{
  "model": "image classifier",
  "dataset": "photos of arthropod specimens (BIOSCAN-5M)",
  "train_examples": 195000,
  "image_size": 48,
  "crop_scale_min": 1,
  "horizontal_flip": true,
  "translate": 0.06,
  "targets": ["family"],
  "num_classes": 218,
  "arch": "fnet",
  "norm": "layernorm",
  "norm_position": "pre",
  "activation": "silu",
  "mlp_ratio": 4,
  "parallel_block": false,
  "dropout": 0.1,
  "inner_norm": false,
  "patch_size": [4, 4],
  "conv_stem": true,
  "layers": 6,
  "width": 160,
  "positions": "learned",
  "loss": "binary_cross_entropy",
  "init": "torch_default",
  "residual_init": "none",
  "optimizer": "soap",
  "beta2": 0.95,
  "lr": 0.0019,
  "beta1": 0.95,
  "shampoo_beta": 0.95,
  "eps": 1e-08,
  "precondition_frequency": 20,
  "max_precond_dim": 512,
  "one_sided": false,
  "adamw_lr_other_params": 0.0027,
  "grad_clip": 5.0,
  "adaptive_grad_clip": 0.02,
  "steps": 40000,
  "batch_size": 64,
  "epochs": 13.1,
  "lr_schedule": "cosine",
  "final_lr_fraction": 0.05,
  "warmup_steps": 2000,
  "weight_decay": 0.03,
  "adamw_weight_decay_other_params": 0
}
Rows from block 2 of a small image classifier, named by matrix and row number. Rows with one number belong to one neuron. Each number is 50 + 10 x the weight over its row's rms, rounded and kept within 0 to 99. All counts start at 0.
After each neuron's rows are labels from the 100 images, of 14976, where the neuron reaches its highest value: "strongest on" is what is common among them; "patch colour" is the nearest of a few named colours to the mean colour under the peak. Only what is clearly more common there than usual is listed. The data: photos of arthropod specimens (BIOSCAN-5M). In brackets: how many of the 100.
# fc1: MLP up (model.blocks.2.mlp.fc1.weight, 640x160), inputs 108-159
# fc2: MLP down (model.blocks.2.mlp.fc2.weight, 160x640, transposed), outputs 108-159

fc1.225:45 52 38 55 58 35 48 59 58 45 61 37 38 41 37 19 49 42 33 60 43 48 39 67 48 63 38 47 38 59 55 41 47 39 35 50 55 34 62 58 46 46 52 53 60 64 64 48 38 50 57 65
fc2.225:49 47 55 58 32 49 60 52 46 39 45 47 73 63 52 50 49 60 46 50 66 47 55 31 52 35 46 66 46 46 50 45 45 56 64 60 48 47 54 57 14 53 49 56 27 29 49 41 63 61 50 47
strongest on: order Coleoptera (55)
patch colour: grey (33)

fc1.390:61 53 39 26 54 49 56 61 59 36 56 62 63 26 48 45 39 57 68 46 43 50 44 59 68 45 36 49 62 39 44 53 42 64 55 41 42 50 49 40 54 48 21 62 41 42 62 63 59 42 42 53
fc2.390:53 55 59 43 61 58 51 65 66 46 36 46 48 57 47 53 73 55 62 45 48 34 43 54 62 57 57 51 45 48 62 62 42 38 29 56 45 52 62 35 67 63 44 55 48 41 59 45 51 61 54 49
strongest on: order Diptera (85)
patch colour: grey (48)

fc1.512:68 57 43 51 58 51 39 44 62 64 47 39 46 38 43 36 55 58 58 54 56 56 68 57 67 60 46 58 55 47 52 46 65 62 57 54 66 52 50 50 52 66 66 57 49 52 47 46 58 59 58 48
fc2.512:57 50 54 43 56 47 38 41 57 32 60 65 17 50 59 45 49 51 45 69 53 52 80 58 35 49 43 48 60 50 48 48 50 49 44 50 65 39 42 61 72 68 61 46 56 82 60 50 60 53 49 62
strongest on: order Diptera (99)
patch colour: grey (43); brown (35)

fc1.365:45 62 55 68 52 56 46 48 49 38 44 67 67 50 58 34 60 38 46 44 49 62 23 42 62 47 67 23 76 45 47 53 24 52 35 41 55 54 49 48 45 45 53 57 44 56 47 38 62 57 53 52
fc2.365:52 50 48 27 46 50 49 42 63 59 62 39 60 48 59 53 45 56 51 57 53 50 58 59 50 49 45 48 55 63 41 57 78 58 48 62 42 55 35 63 49 57 50 40 36 44 40 41 41 49 68 46
strongest on: order Hemiptera (33)
patch colour: grey (26)

fc1.311:53 28 50 45 50 56 47 60 54 68 35 54 45 55 52 49 32 46 56 52 52 49 54 49 70 49 42 39 54 37 29 45 43 62 56 60 57 39 64 38 53 41 55 46 45 66 52 53 57 41 46 53
fc2.311:49 68 41 40 48 53 58 46 58 47 47 58 48 49 48 43 43 52 50 41 46 65 41 59 44 65 52 43 38 39 36 20 64 28 56 46 45 71 50 46 57 57 49 58 34 37 36 53 49 60 72 49
strongest on: order Diptera (68)
patch colour: grey (55)

fc1.142:53 58 61 49 36 40 49 63 70 53 49 54 48 60 63 49 42 35 49 43 68 63 46 48 35 37 46 50 55 67 61 56 64 51 51 57 45 41 46 40 44 45 50 60 45 49 54 46 49 44 51 56
fc2.142:52 50 65 58 58 48 45 51 56 54 54 58 58 41 38 63 39 53 60 45 42 42 47 56 45 61 49 42 51 44 38 58 68 34 55 41 67 55 57 58 55 43 42 45 35 47 56 55 46 48 48 47
strongest on: order Hymenoptera (65)
patch colour: white (67)

fc1.565:38 41 61 52 61 48 40 49 60 59 49 53 69 47 49 67 52 48 50 59 57 38 48 34 57 36 62 50 54 46 34 54 49 53 62 52 61 60 46 75 46 50 41 56 54 57 26 59 40 50 37 48
fc2.565:38 55 47 49 70 50 58 64 44 45 30 59 53 53 47 57 43 44 69 45 44 47 38 52 58 36 48 58 48 63 72 59 53 47 43 54 31 46 50 52 42 57 33 58 48 43 40 49 43 46 45 28
strongest on: order Coleoptera (52)
patch colour: grey (35)

fc1.102:49 57 52 51 72 55 44 42 57 60 56 46 56 42 41 40 57 48 44 53 56 66 48 73 44 58 37 71 44 46 48 40 56 53 49 49 70 61 58 50 53 53 53 57 40 49 45 29 69 65 65 58
fc2.102:51 54 51 49 52 45 48 43 54 45 52 48 30 48 57 58 48 53 70 49 46 60 68 45 76 43 54 34 57 45 45 58 31 53 46 51 57 38 43 58 44 54 51 59 60 83 47 72 48 40 54 47
strongest on: order Diptera (80); family Drosophilidae (41)
patch colour: grey (41)

fc1.261:41 65 29 67 60 46 42 51 54 55 45 50 41 46 53 46 44 38 37 31 55 51 39 52 52 58 30 53 40 44 66 46 61 54 51 44 43 47 52 39 62 50 45 52 66 49 47 63 61 60 39 47
fc2.261:46 64 60 72 61 48 46 48 53 53 42 52 60 42 60 62 62 47 61 42 39 66 48 53 59 50 42 38 55 38 36 57 45 53 47 59 54 43 64 50 61 54 53 48 36 56 61 39 27 50 60 52
strongest on: order Coleoptera (61); family Throscidae (28)
patch colour: grey (45); brown (30)

fc1.306:45 53 65 43 47 55 41 48 60 47 54 74 49 61 54 60 57 40 43 59 59 56 56 44 60 64 58 36 54 52 43 51 55 56 57 50 41 48 53 54 50 25 43 70 42 50 58 58 43 42 43 62
fc2.306:45 47 83 38 53 37 55 50 35 43 52 53 60 42 67 53 56 55 55 34 35 44 54 60 67 34 43 44 67 58 41 53 35 46 50 42 49 47 47 53 55 59 34 65 40 40 48 58 43 62 51 30
strongest on: order Diptera (74)
patch colour: grey (52)

fc1.400:46 65 41 59 54 46 53 50 53 49 57 41 47 49 55 40 68 52 70 61 47 64 69 59 43 45 43 65 47 37 57 60 54 62 55 43 54 52 55 54 51 48 66 53 50 48 55 52 68 54 54 41
fc2.400:47 63 46 40 70 44 31 48 55 51 48 46 36 52 60 45 34 57 50 61 48 51 63 75 24 54 49 59 40 41 57 73 60 59 38 55 59 34 42 60 66 66 68 45 40 70 55 46 46 53 53 46
strongest on: order Diptera (74)
patch colour: grey (34)

fc1.259:55 63 56 32 32 35 56 62 60 52 47 39 32 65 48 42 46 51 59 44 55 55 33 44 37 38 54 46 54 48 61 45 62 52 59 25 60 58 36 47 62 35 52 59 48 42 52 41 61 54 47 44
fc2.259:53 61 54 59 49 50 47 39 40 49 49 62 56 40 50 60 57 37 72 59 35 59 57 40 41 61 49 49 56 64 47 39 57 41 73 47 64 46 45 46 55 39 52 59 49 34 40 59 50 58 56 62
strongest on: order Hymenoptera (46)
patch colour: white (62)

fc1.466:57 51 43 59 51 48 52 54 48 55 54 51 56 41 75 58 57 42 40 36 56 43 63 58 40 64 49 42 64 47 67 57 37 55 41 42 36 63 54 43 45 57 30 52 47 43 29 59 59 45 47 39
fc2.466:56 56 57 49 63 54 45 55 56 44 50 49 46 62 34 48 53 58 61 59 31 61 47 41 60 56 52 48 49 58 63 53 43 49 56 64 51 36 48 48 53 47 45 53 41 55 35 77 41 48 39 64
strongest on: order Hymenoptera (46)
patch colour: grey (25)

fc1.514:61 52 37 45 34 47 39 68 58 56 47 37 41 75 58 49 60 59 50 59 52 51 70 42 46 72 40 53 46 44 52 52 57 59 51 49 41 55 54 62 54 26 68 59 43 80 52 57 58 41 49 50
fc2.514:44 47 66 29 69 61 36 50 38 46 63 42 54 50 60 44 42 57 41 64 66 54 47 55 33 57 57 53 54 57 43 56 44 47 47 58 52 49 40 41 57 52 55 61 60 61 50 47 51 44 38 57
strongest on: order Hymenoptera (50)
patch colour: grey (28)

fc1.244:36 54 60 51 51 56 55 29 62 63 45 46 43 36 54 66 52 61 48 39 67 38 35 73 62 55 57 47 52 48 64 59 42 63 54 42 35 48 33 31 47 49 57 58 69 48 47 46 64 73 47 59
fc2.244:52 61 40 54 48 42 54 43 37 54 41 53 62 67 61 46 54 52 59 46 31 56 69 56 73 45 50 50 53 52 49 72 49 43 35 59 48 44 36 54 41 45 72 43 38 58 69 44 46 46 55 50
strongest on: order Diptera (63)
patch colour: grey (52); brown (31)

fc1.530:50 50 57 47 50 26 68 37 61 62 36 53 42 54 39 34 58 31 44 63 39 54 45 42 50 44 39 64 56 46 32 52 67 35 62 56 40 46 64 63 51 52 63 52 38 58 55 48 50 37 52 66
fc2.530:44 25 31 60 62 47 30 54 39 57 58 37 56 50 54 38 43 65 90 44 54 51 60 48 52 71 40 47 44 41 49 44 46 43 41 54 40 41 26 29 55 50 47 51 52 65 53 59 57 47 50 41
strongest on: order Diptera (69)
patch colour: brown (32); grey (31)

fc1.578:45 55 47 35 63 53 61 49 58 57 51 47 47 49 47 46 38 64 56 49 56 50 42 54 36 68 44 59 60 62 55 47 45 63 62 66 55 69 59 62 49 33 61 57 45 50 64 41 42 53 47 55
fc2.578:35 55 55 60 45 59 50 32 38 68 61 75 53 47 61 50 72 56 51 55 44 60 61 51 61 44 62 43 41 62 51 36 41 43 52 35 50 52 50 37 27 44 44 58 40 62 41 51 39 50 50 63
strongest on: order Coleoptera (57)
patch colour: brown (47)

fc1.412:62 48 52 60 61 47 44 42 59 57 62 49 41 62 47 45 69 63 57 52 43 61 52 52 65 48 46 57 48 53 46 48 57 60 51 57 52 49 50 61 54 57 66 67 39 59 53 54 44 52 50 52
fc2.412:79 63 60 46 57 43 48 45 51 58 53 50 25 52 63 46 37 46 60 53 45 58 75 61 35 59 38 56 51 62 55 62 45 32 32 56 59 46 47 46 56 51 71 46 40 63 55 57 41 48 56 59
strongest on: order Diptera (84)
patch colour: grey (41)

fc1.493:50 51 48 52 38 33 63 45 54 64 51 57 60 49 51 40 50 61 44 52 46 74 56 49 43 55 36 39 44 44 51 57 38 45 30 60 60 54 59 57 39 47 66 39 54 60 56 58 40 33 50 71
fc2.493:77 64 48 68 57 44 53 61 56 50 33 53 56 49 46 50 49 53 38 51 43 56 39 55 54 47 44 42 52 56 59 47 42 51 45 54 49 49 53 36 66 47 39 49 48 54 42 48 45 49 55 59
strongest on: order Hemiptera (32)
patch colour: grey (31)

fc1.172:51 55 50 51 32 55 67 45 51 38 68 46 52 56 67 36 66 31 58 37 57 53 46 57 51 59 44 42 43 43 60 72 39 59 41 43 53 52 73 42 60 53 39 65 50 54 25 56 54 58 48 45
fc2.172:52 63 62 61 53 43 35 71 49 47 22 63 46 39 54 60 46 51 69 41 38 49 49 56 38 65 44 53 59 54 46 53 54 29 36 53 63 42 34 48 50 48 52 58 32 36 56 54 46 58 44 63
strongest on: order Diptera (71)
patch colour: grey (37)

fc1.39:49 50 65 51 33 62 58 51 39 33 55 46 43 41 55 62 65 50 40 53 59 48 63 65 44 52 41 51 60 52 67 49 56 38 64 73 64 60 53 45 57 61 53 67 42 57 54 44 67 44 38 51
fc2.39:46 40 46 64 44 53 53 54 59 59 57 48 67 68 31 43 45 52 49 45 42 63 52 40 40 51 64 51 54 56 45 55 52 64 39 44 53 51 61 63 46 43 55 47 69 47 41 47 34 56 60 37
strongest on: order Hemiptera (45)
patch colour: white (70)

fc1.62:54 62 57 51 73 54 59 51 57 43 62 57 63 50 46 68 49 59 41 54 53 44 63 54 31 42 32 54 47 53 39 42 73 57 55 46 32 27 45 48 59 55 45 43 55 55 50 65 37 48 46 71
fc2.62:60 47 63 46 48 18 47 66 47 46 50 60 42 45 55 44 63 64 46 53 49 34 48 47 49 56 42 43 34 64 53 50 35 53 55 42 62 62 63 41 64 61 43 63 58 44 72 22 59 59 64 33
strongest on: order Hymenoptera (70)
patch colour: grey (34)

fc1.577:58 50 63 56 55 44 45 44 53 49 65 45 62 63 45 37 57 63 33 48 47 59 62 65 72 47 58 44 41 37 63 50 56 45 41 40 50 64 41 57 49 48 47 39 45 33 44 40 48 48 38 77
fc2.577:53 51 33 52 63 47 70 52 54 32 38 40 37 65 57 52 48 59 50 60 37 42 36 53 64 52 42 42 63 47 58 42 64 59 55 47 51 48 35 63 52 51 58 76 47 56 59 48 58 42 47 46
strongest on: order Hymenoptera (54)
patch colour: grey (41)

fc1.347:45 54 44 31 53 56 40 64 51 58 50 62 60 36 61 41 45 45 61 44 52 54 42 41 65 54 64 46 57 36 47 55 41 61 50 48 49 44 52 50 59 52 43 54 42 48 56 66 52 50 44 68
fc2.347:48 70 45 42 61 35 46 42 51 53 50 46 41 57 48 51 66 55 59 51 61 46 20 52 77 34 67 49 49 34 42 49 55 51 34 47 55 51 63 56 54 60 44 60 51 48 55 45 36 63 64 31
strongest on: order Diptera (64)
patch colour: grey (58)

fc1.630:73 32 57 61 45 52 46 36 64 34 47 49 50 35 52 44 48 48 39 58 39 47 45 47 62 42 41 53 32 51 59 41 49 57 58 35 47 44 48 59 29 49 40 64 60 51 65 39 58 53 51 49
fc2.630:41 58 55 58 45 66 58 59 53 39 48 44 58 61 51 47 58 55 65 68 53 59 55 39 52 67 48 33 61 57 38 47 54 49 34 51 55 44 44 54 69 47 61 36 67 47 56 68 46 42 52 76
strongest on: order Lepidoptera (26)
patch colour: grey (61)

fc1.291:48 43 39 40 50 54 50 39 57 70 64 38 35 40 34 41 52 59 59 48 55 55 60 57 62 44 50 56 43 38 38 51 51 63 65 45 54 35 65 35 55 49 61 47 43 57 56 43 52 54 48 54
fc2.291:62 61 43 48 55 52 29 43 47 56 51 57 36 49 46 56 52 58 41 49 45 59 54 68 47 52 61 40 43 46 46 33 58 40 65 57 48 51 56 52 57 69 57 43 47 69 57 48 52 56 41 51
strongest on: order Diptera (86); family Dolichopodidae (26)
patch colour: grey (38)

fc1.380:61 42 66 57 55 53 21 55 69 59 46 62 45 58 53 37 36 44 37 42 64 34 36 41 65 58 49 56 57 53 48 54 60 61 55 57 49 33 57 53 47 56 37 53 28 51 24 46 39 45 43 50
fc2.380:36 59 41 60 59 35 52 54 60 39 39 58 60 36 58 35 59 38 52 53 51 48 39 45 33 46 43 39 57 54 49 52 46 39 38 33 57 40 68 60 74 51 41 53 77 49 57 46 60 70 57 51
strongest on: order Coleoptera (61); family Throscidae (27)
patch colour: black (37); brown (33)

fc1.75:55 56 50 31 59 46 41 52 50 45 47 63 41 46 58 54 44 50 40 46 60 57 41 42 47 33 57 50 48 73 60 60 55 54 47 50 64 53 40 48 68 32 51 67 54 50 37 60 38 67 56 52
fc2.75:38 41 51 49 46 44 48 62 51 55 62 49 64 46 50 47 54 37 47 51 42 42 61 17 54 68 51 49 61 44 45 51 51 57 46 44 58 42 50 41 44 45 50 45 52 42 70 25 47 65 62 46
strongest on: order Coleoptera (48)
patch colour: brown (39); grey (39)

fc1.187:50 59 29 62 54 53 72 47 66 52 46 62 53 53 40 42 24 30 62 52 47 18 57 46 43 45 45 70 47 61 33 53 33 41 54 36 33 38 49 53 49 46 43 45 49 63 58 66 49 38 55 62
fc2.187:46 52 65 67 42 57 58 45 48 49 34 37 64 48 68 58 64 49 53 58 57 41 37 39 52 50 46 60 60 48 50 67 44 68 41 63 57 55 52 59 46 49 46 55 60 55 74 40 51 51 52 41
strongest on: order Coleoptera (49); family Throscidae (32)
patch colour: grey (39)