Rows from block 3 of a small image classifier, named by matrix and row number. Rows with one number belong to one neuron. Each number is 128 + 24 x the weight over its row's rms, rounded and kept within 0 to 255. All counts start at 0. Numbers have three digits each.
After each neuron's rows are labels from the 100 images, of 14976, where the neuron reaches its highest value: "strongest on" is what is common among them. Only what is clearly more common there than usual is listed. The data: photos of arthropod specimens (BIOSCAN-5M). In brackets: how many of the 100, against the usual share in percent.
# fc1: MLP up (model.blocks.3.mlp.fc1.weight, 640x160), inputs 0-159
# fc2: MLP down (model.blocks.3.mlp.fc2.weight, 160x640, transposed), outputs 0-159

fc1.72:170116122131128148152114095131110129140150062125099136164137151119117110135116159123116131158131159123167151142091093158146109121156134117161120158115107126138153153114107127176107157113154125119146126146073072135117126190132086127129152119093156121101103145126124116107134094116126143129163126183119086133164086103099138146163129101158187130137137105126133083147087120115122115130149138173123122131118152129183112144132137102163085111078113125127160135155133153128132128108100129
fc2.72:162112118117136131131119108221125151117119138116124119165119128153131127151143151105168141127169115097121121120135152134126112126113112074115128131136168157142113104132121130138153087136146140121150112127134083153149160103127102150127174104144128162111122152122059143128066148160150134085152106128130151147120142144157185128128167110128105160140073169087128127133136121121124122134159106147128125103123118161122141105094095167168128106156108119109117149105112079096121148159163121
strongest on: order Hymenoptera (45 vs 20.5)

fc1.84:112069105168121122118119162132128083091150124174111111117090083124149116097153125131152092120147109102133097126119104118115117110115115139120124136124109109122134123141125130149122145165150124137143151152138150137148130126077155082105114134178111123092117141163140101121114118100086124122116171123096181174086136128121116135119154173153167162116145165124131122138124113129126175108105147145145149147099140095106118123138186170178093128104116099143154166153121142133096153143151173
fc2.84:129101125128127121107126130154112131113145136134131122147126096153097175136097132130100125163129159129152144110128178149183114075133118160121116122127124087142088200154119145128114128164131105127170129128088129130073126143138124134147122113108171106173180088124109136174121147098111144116116132130155106113110138155100105093167119119150121120122131131118157159105090131083166123134135134133140108160156098093106159140099087123099144144172125116139138118143110164175087113093115159
strongest on: order Hymenoptera (49 vs 20.5)

fc1.397:121095101133106140136121091120107128132155135120123122159113118111156112129110136119084117087147129114121123126158138138104128114096156145159098140122090134140132187135152123141176084126186121152128161136123120084192125155132092126184169109100087195137125147151141109139133155091160131132161114123144130122113121155154150137112162132126125140126169138111118116102138135161156132139126119124100159094138130106178159126160082203137122093119154133121130129153153126137105141131122170
fc2.397:105149137133158158103105119137142089102107108173124136116149120138093159147137137104159155172131138109165111169127144160130147124130100137148091132102119145126139098151166128141141172133106167122148136117108110121118135092082108136145136121145152095104119131126116110101110132111087124075148107122160121098119148110110125113138121111176141118099067112186146124137096124144092115116136123126148129176167136097122137122088151123182090171145084131152096096103136142089154121142133073
strongest on: order Hemiptera (47 vs 11.3)

fc1.221:141116122110142160144138080160174137090129097134153109139161131113130143109105154113128135107103115130130126102061115150081138140088145147093085116140181091111138133106130160141140112153102104127138078137136123118174154137110147132131133155103122123139145110152147134158104149119134106147126119184141111155128123105136100130107096135136134098100180093098097058125151125107135136132134105091128092106107139151130127107146116115144151093146175163123073110154122162141116126148106079
fc2.221:088141110137151081162111111162151156145130115141175139160112123154092092123146106066141089113130130088121143101128106097101090140093145147164168121105126138130115094129091148150103145116104121147117100114155119151155152133139098102144107129134136134074133135118119097147116124116175101111173171150164130098144153145117148111114097127159096133091115120136086149093135159113076141141093125148168119115151115143139120170114105136112117150101129101126106165120116141116179153148112148
strongest on: order Coleoptera (40 vs 16.8)

fc1.517:109106143149102145060157099112150132175109107130144132102129123148112125179133170144131170100130084143101149152097127116128120098125110099128135126162144155133157144112107091081104149135138103091115149140110117126111091134103116143145142085129127112187099144133134120127128101107168142105128162122169133111153119124164085118097126101152133132141092143114095113116149112095129121139108084108121098133143146133160107113152164119120120130166127107133128098077121103070159144100089079
fc2.517:113162116137069119134108076138129094116138103126113162174089137111155130122099165124132122124146141142138160120129162121144126116124157161128126100128123126138120080105102151081104166137114163136135157107130130087142138149134098110135090131088145095093148117116150138095151125097124086091125138161168151065097089137114142125160097175099105143149107140144109164118132100128125130113142098128116141146160147133090099101156102131163154156099142105135146137147105123158150166158172123
strongest on: order Hemiptera (29 vs 11.3)

fc1.620:119088124090103126144113149107108140128107152086136106113111130156134171135141116109142135134125144071148152177110120181108147138139131087152148085102125147130140136151156138113093092104136110138099133106120101133174098115163107105151165118159128165149134104143102100173119130127127104120125138150114094110152142129143123136144121142088101124149087123130130150088171128110170132156078149130123142111089150181153169094171137105136141126099145084111145115098150113136125122067132101
fc2.620:149155126119116151149136112107140112132133097110110115078129076118146108136108123084160158126123143168078128109126108115136143183133119159112105156156108140128122120115134143193167144100135089165135143151114149162135147138092132139144128185126109148126083148085167141135156123112124139132127103097139136147118125110126148138163115133114185109135119160116123162172129113132118108118172129115159164131090110124164118162075152170138163122172119102107127133134101133100153095173115143
strongest on: order Diptera (66 vs 30.6)

fc1.506:151119085156120131116150111123174072139129085153144142127154135135123087171121154157124124135164110092118110149121146130147141120136123104120127116142170126101163134133152105135115103138147142160109093129126147155126163165142137152161121125123171126171133103166139150098120133113127187090137099163142155083149146142182128145137160128158117086114125109139096092169122100128121108141156083167096115095130105091170112134147125086120160122130086111175130143116128125085148152127120129
fc2.506:078162113141095064087106116100089136111121122153119160156114130142138132148144108074106101139134120172122138136103139125101144128138148148106149109125113120129129128150164103125124172087100134140112144088115077117119086142138112111107122124128127078118126131098126165095155130138118109107161207129104078118130117167116129067139111135106121119123131114115139156102120123133132120096091123124171130157150136148146123129156093134103137112159137130133167156110098122107085103172160151
strongest on: order Hemiptera (41 vs 11.3)

fc1.381:128121139166073089122160146146118099151166131112133132128155126098124159127151131142113115119163125095107118100123155138104119119134110067148107135098150101148102139094142118083113120137112119114124151151122149122152109105139120111121186174100104119126182120149101109112155134071106148106142125119177135092152118093125123169116151131156112152149195099135119127155160147119180158141157094100145095143123124092131108097141129103106107151119130109119128108147123103137143146101112191
fc2.381:167114116140152119127099137116115159157174121160118128156060128113161113136132158125095145168156114085125118144125113154147085096133171124081151104216099122122149135120112142172087151127116103100109106136124129114177117121104129114167119137127126113130114160120111131125097124196125124123160149171140106140130123160127168155087141141153119140090114127144161138153084144153114150155142109104112153118097123123120105137151108119122120119145130105149118154098131168096088113114129137
strongest on: order Hymenoptera (57 vs 20.5)

fc1.388:151148152177142112128134099152105103139124109121126133128159097112172095107078130150169109149147150160146108090101149112143117088152155143113154139171133193127123174157140106112136138114095154134126141152133118137124136134139137091127078129128112162157168120112152105082118148137118135151126097144167141139136153094105089136115056132101137100135145116128155119097135106192114111105124093126117153097120141143124151092129160093139119092155176115097136160127134126126123132115096135
fc2.388:096165080087127121136136128115128100120136133076125152082060129134151130148096112087143143106102155144133109154130088160129143177150114099132071114130123146114138123133140159162155120138126107170161130127146151122162124134125167181148178139174111106103076128102104157112152149115120123100139103099162115129102156132135145122141144145097180151120120153107115156154138105096147109134136170115159111135094136119148138161105148124146153156167110134156120165136150129124107113140120120
strongest on: order Diptera (92 vs 30.6); family Muscidae (35 vs 1.2)

fc1.337:124156140117158157156118149134133131124146158117151123131103142188105147172158159128148163149128126143115112119167154181103148098170141116143129105139117120108149157164145113118110126143132126125095108152086132129165114091141108063169133145125142085144129108143084126139147117110148114122115105108119114106161069135176147106169111114135121139144119149166143145086125162134093093180127150121143137096148155149146126090149134122127125116126164116106105162093123139173120137075129165
fc2.337:085111160147105158151139156110098096145107097114143083146156083116126104103154095130080121128113164104109139171141079125163104131087117132126119156125135116115135156151113167109120103143163130160173125135179157167170154149110150141122080147168118127099115104098157124118168130123108130122110090120121120163136154130122110117114154092154132099076136131132104113167164144139106130099110081139155158168146113123159134127122122101111146109094129122119117115128157083119133115133107105
strongest on: order Lepidoptera (32 vs 7.3)

fc1.532:138114135098104134157126142088181124173143131156162133142107131140131140118140128199168114158151167122130143172110135139137135152102085098130158099088132102113111119110095129127130137123130145133118118113138120136138148149128143120113155135182171160140128118135139127108123090120090093154121160152146113119137147097125120144137108145120143141126120099150138144104188118126169144099137143068161120133154144167111134117125175100130142124170098125186108190116104065154102129110145116
fc2.532:087169109109142183174100129122131101084118151144126155090146079157104151159106160084111123093149139149127111117153122156139119140097151121137099153114145168122182102160129121134146122127106109152122114118132114112130142144075143100171135140133141116110110155126136099125145166119143164090134100132146126112146134154158143100122126121130167141166157130101140103147129139091139094097129119157142130116076140079127145110119151194123144124121148166104117091125172179111130117106112114
strongest on: class Arachnida (25 vs 4)

fc1.408:077116147140113089161115155123173107121114161122154119113115151066129124091114155111151154159134109117145108099111156115135124137140137123191140140099144149171135166135130137169117110094176132113188145137125142130151138151142083122128142124106125150113078106096134162121116131149094145175126118151122117109139124160158160121133157168148146111142136099131152125094089185099123118175099126103113172170113151135116110116119141122111127135125177104140134123110172133146091113128144116
fc2.408:164120122120119105150133111109112113088110111126117111102148119142119152089117143153117150088172162136134145144163123125151127160183122142144123150112119126112090104143127143114175084110141123143108133101146108139142150113124131125147148135172107139131101143152136150156146104151080161092085089130120115128090100095107132123139105110147125114153118150148073085137150110101139129157210147158159135124099147102126138128086142139096100110117089110074108103176133123161117162100111150
strongest on: order Hymenoptera (77 vs 20.5)

fc1.245:132117117144115132097131127159132085160097134149151112119154141104121080143080120120109130132100097142099114073112085164123157123144115126102136160129146145153157120090124128144123110127156173101126131092094123098162142107097125111179097117157135105135114091158129109150123139146153074098106100122108124149161124114144131156151120124096121167113110132119125160135162101099047174130137115121132112189102145110144154075160154152133125151156147151133167121144133116119124120126101135
fc2.245:138116156110079135123088143144118140145119113119143136162156133142106108124092126139130120141092102108160133124110154140165103096114128115146150109126127164178108120074101148127095159138143090157158178099182176123075139094122130124104122100152133138091142134120181126094111138109131137147132144120172078116119096144093122141117142144126167146115153167141105110131136143117123155141151117106098139173123094161149155088138144110086148114115134156200116146116116121119135113093137124
strongest on: order Lepidoptera (39 vs 7.3)

fc1.552:116128171159151124092139117153138143091109100129108188100110113110163143131156125145130130123126106136183077144170130143116139141125104148067113140112152172177136137132123115117105079109149103131097165150111125163113128136162114149134138117126093087081121084152146114094125143136116116150084118138157155131160128114142142107105143117144118154112134132077125141099100082175106103126113114135128139176119120115108130097136114121176104119133147156116118189156134127144148150119101158
fc2.552:107122099086098085118132099144084130143179161145096100087151142166098091118095115137176129106122131115114122156117079138099106140130118125130088132165144082093115076135146126143115140147104183125093146119162084099154094121106132133143160103122167152177127117153113123119178097106140119126142099147095158120105104126101103115165123152107120121129129114096175136161130158148129136150144110125124115171075103124091113129136121117105145131133131126150129143138129155140098115122116110
strongest on: order Diptera (61 vs 30.6)

fc1.211:125102140123118121128159079190146148093172154108175152108070140136096128055117116138134159145107158106113158091095130154086131092173161131131124118120127088102118094145105122085109107127141096151110126088115127084146128156128128130122123127163131150116150133139178133135102131125112160157161107112109119137112154137161115080141135128137106151114125190140063122120145143156103118102096150092167141113139140131128133150120154124140159154135129128106131134120108127118133114138158119
fc2.211:185138172132139125105146178168128113139080121130098112135091117108134155158160104074102111108154127118123125149176118114119141117157075138088116114085120101154162137144151105154153118133140157148127127150150131102142139115093167140148159099092144108120144139123094129132136115112093105107113133189110160087107134126111115174083112144112114117182151112122164121127136134077124103148151115160109133145128125110126127136109156123084131095086138122146129158149153127143149139160113096
strongest on: order Coleoptera (38 vs 16.8)

fc1.134:127150126114134132108115129134109146151150138135120118131112131152155127077166137134135111103147119137072078155155167088114170132106122134151135097115175172121134146159136147140117123144152145128142066079130101139186144142143100118118099137137144117092106122124136089096129124097140115134141140115117145160148092114153125170111153133114153153093131100109126052141141110118068141114172140158126139131127150156126108112108139081119133077140082144130112081106125148130135143086117134
fc2.134:126145149127129162094089136154146168114098136169141136128123112131175072109094138148114162130107097100146110109188149145127116118128098162153151104127128102151128122115114141124120148127160191124119142101109139077141096135161141143133094130140068141117153128108120126112136149160161142133161118159145119082104122139189155112093124133118091122112131091109106143159112159137111147116138114117087138093115118157153065145130113121138154142130157166107139155172121123138118145148117087
strongest on: order Lepidoptera (60 vs 7.3); family Tineidae (25 vs 1.3)

fc1.476:176128142157097138138067164136106093154155142136128132148164103140142131144139135153111104155145099142161108059113130080177057109117131126141117131119113161095142120146150133156141135106111144104147134084106121127142120125145152144141154138102111097179117146149117105124084116064078100144140170116143125156130147128152144125087124126115168113142107148142122158157139134094142092133139134185140116117134116125127100123130118163148141131129171096147107117144117128126158106163129097
fc2.476:126145147113148146113164083139126178072107135153115121099134195125143099135115117134098124140072138103097106157097115120097121115137140150149109148146109133180110091136154127103140122154147135157096079150126168120110141107116108142155081119157161137129143123154109185116174104092151140111091135140091169118144126114124181127139117116115136124114130164137133124086129147125149147119110118105153073138134134171155152158105141157138103139122113132122168136130136130125147166103084111
strongest on: order Diptera (65 vs 30.6)

fc1.410:119120140125139155107139140162098116137123197164170154130104166104107156149100112138119110099106119112126166136154153085115121152148133064138142140121126130108132062092129121117128125083128170114093139155137134137132108149154100140111107143149172163139158161158166169130143129131085088145122103171124146163128144157125165143160122142161081135109163123123127117144149096075146131100152102151135127130137144107102130135102080120142105126135102116143121108143143158117100119158111098
fc2.410:124143116087130114155133132125122091091155124107132144124116122137125144109171118108180121139148136117156125148116116121120138150132102108177129115128153142149140141159127129092140131145127118112149159120074136080100154122131090159152149121113114120147100160140126156112127140101142102088105098104143107123154098110114186093134104122117143135113128104127162175106107105142103100083136102136137126105172143170174123055160145151072111128158125200150110134145131132163107165155117118
strongest on: order Hymenoptera (42 vs 20.5); family Mymaridae (26 vs 1.3); family Cecidomyiidae (25 vs 1.3)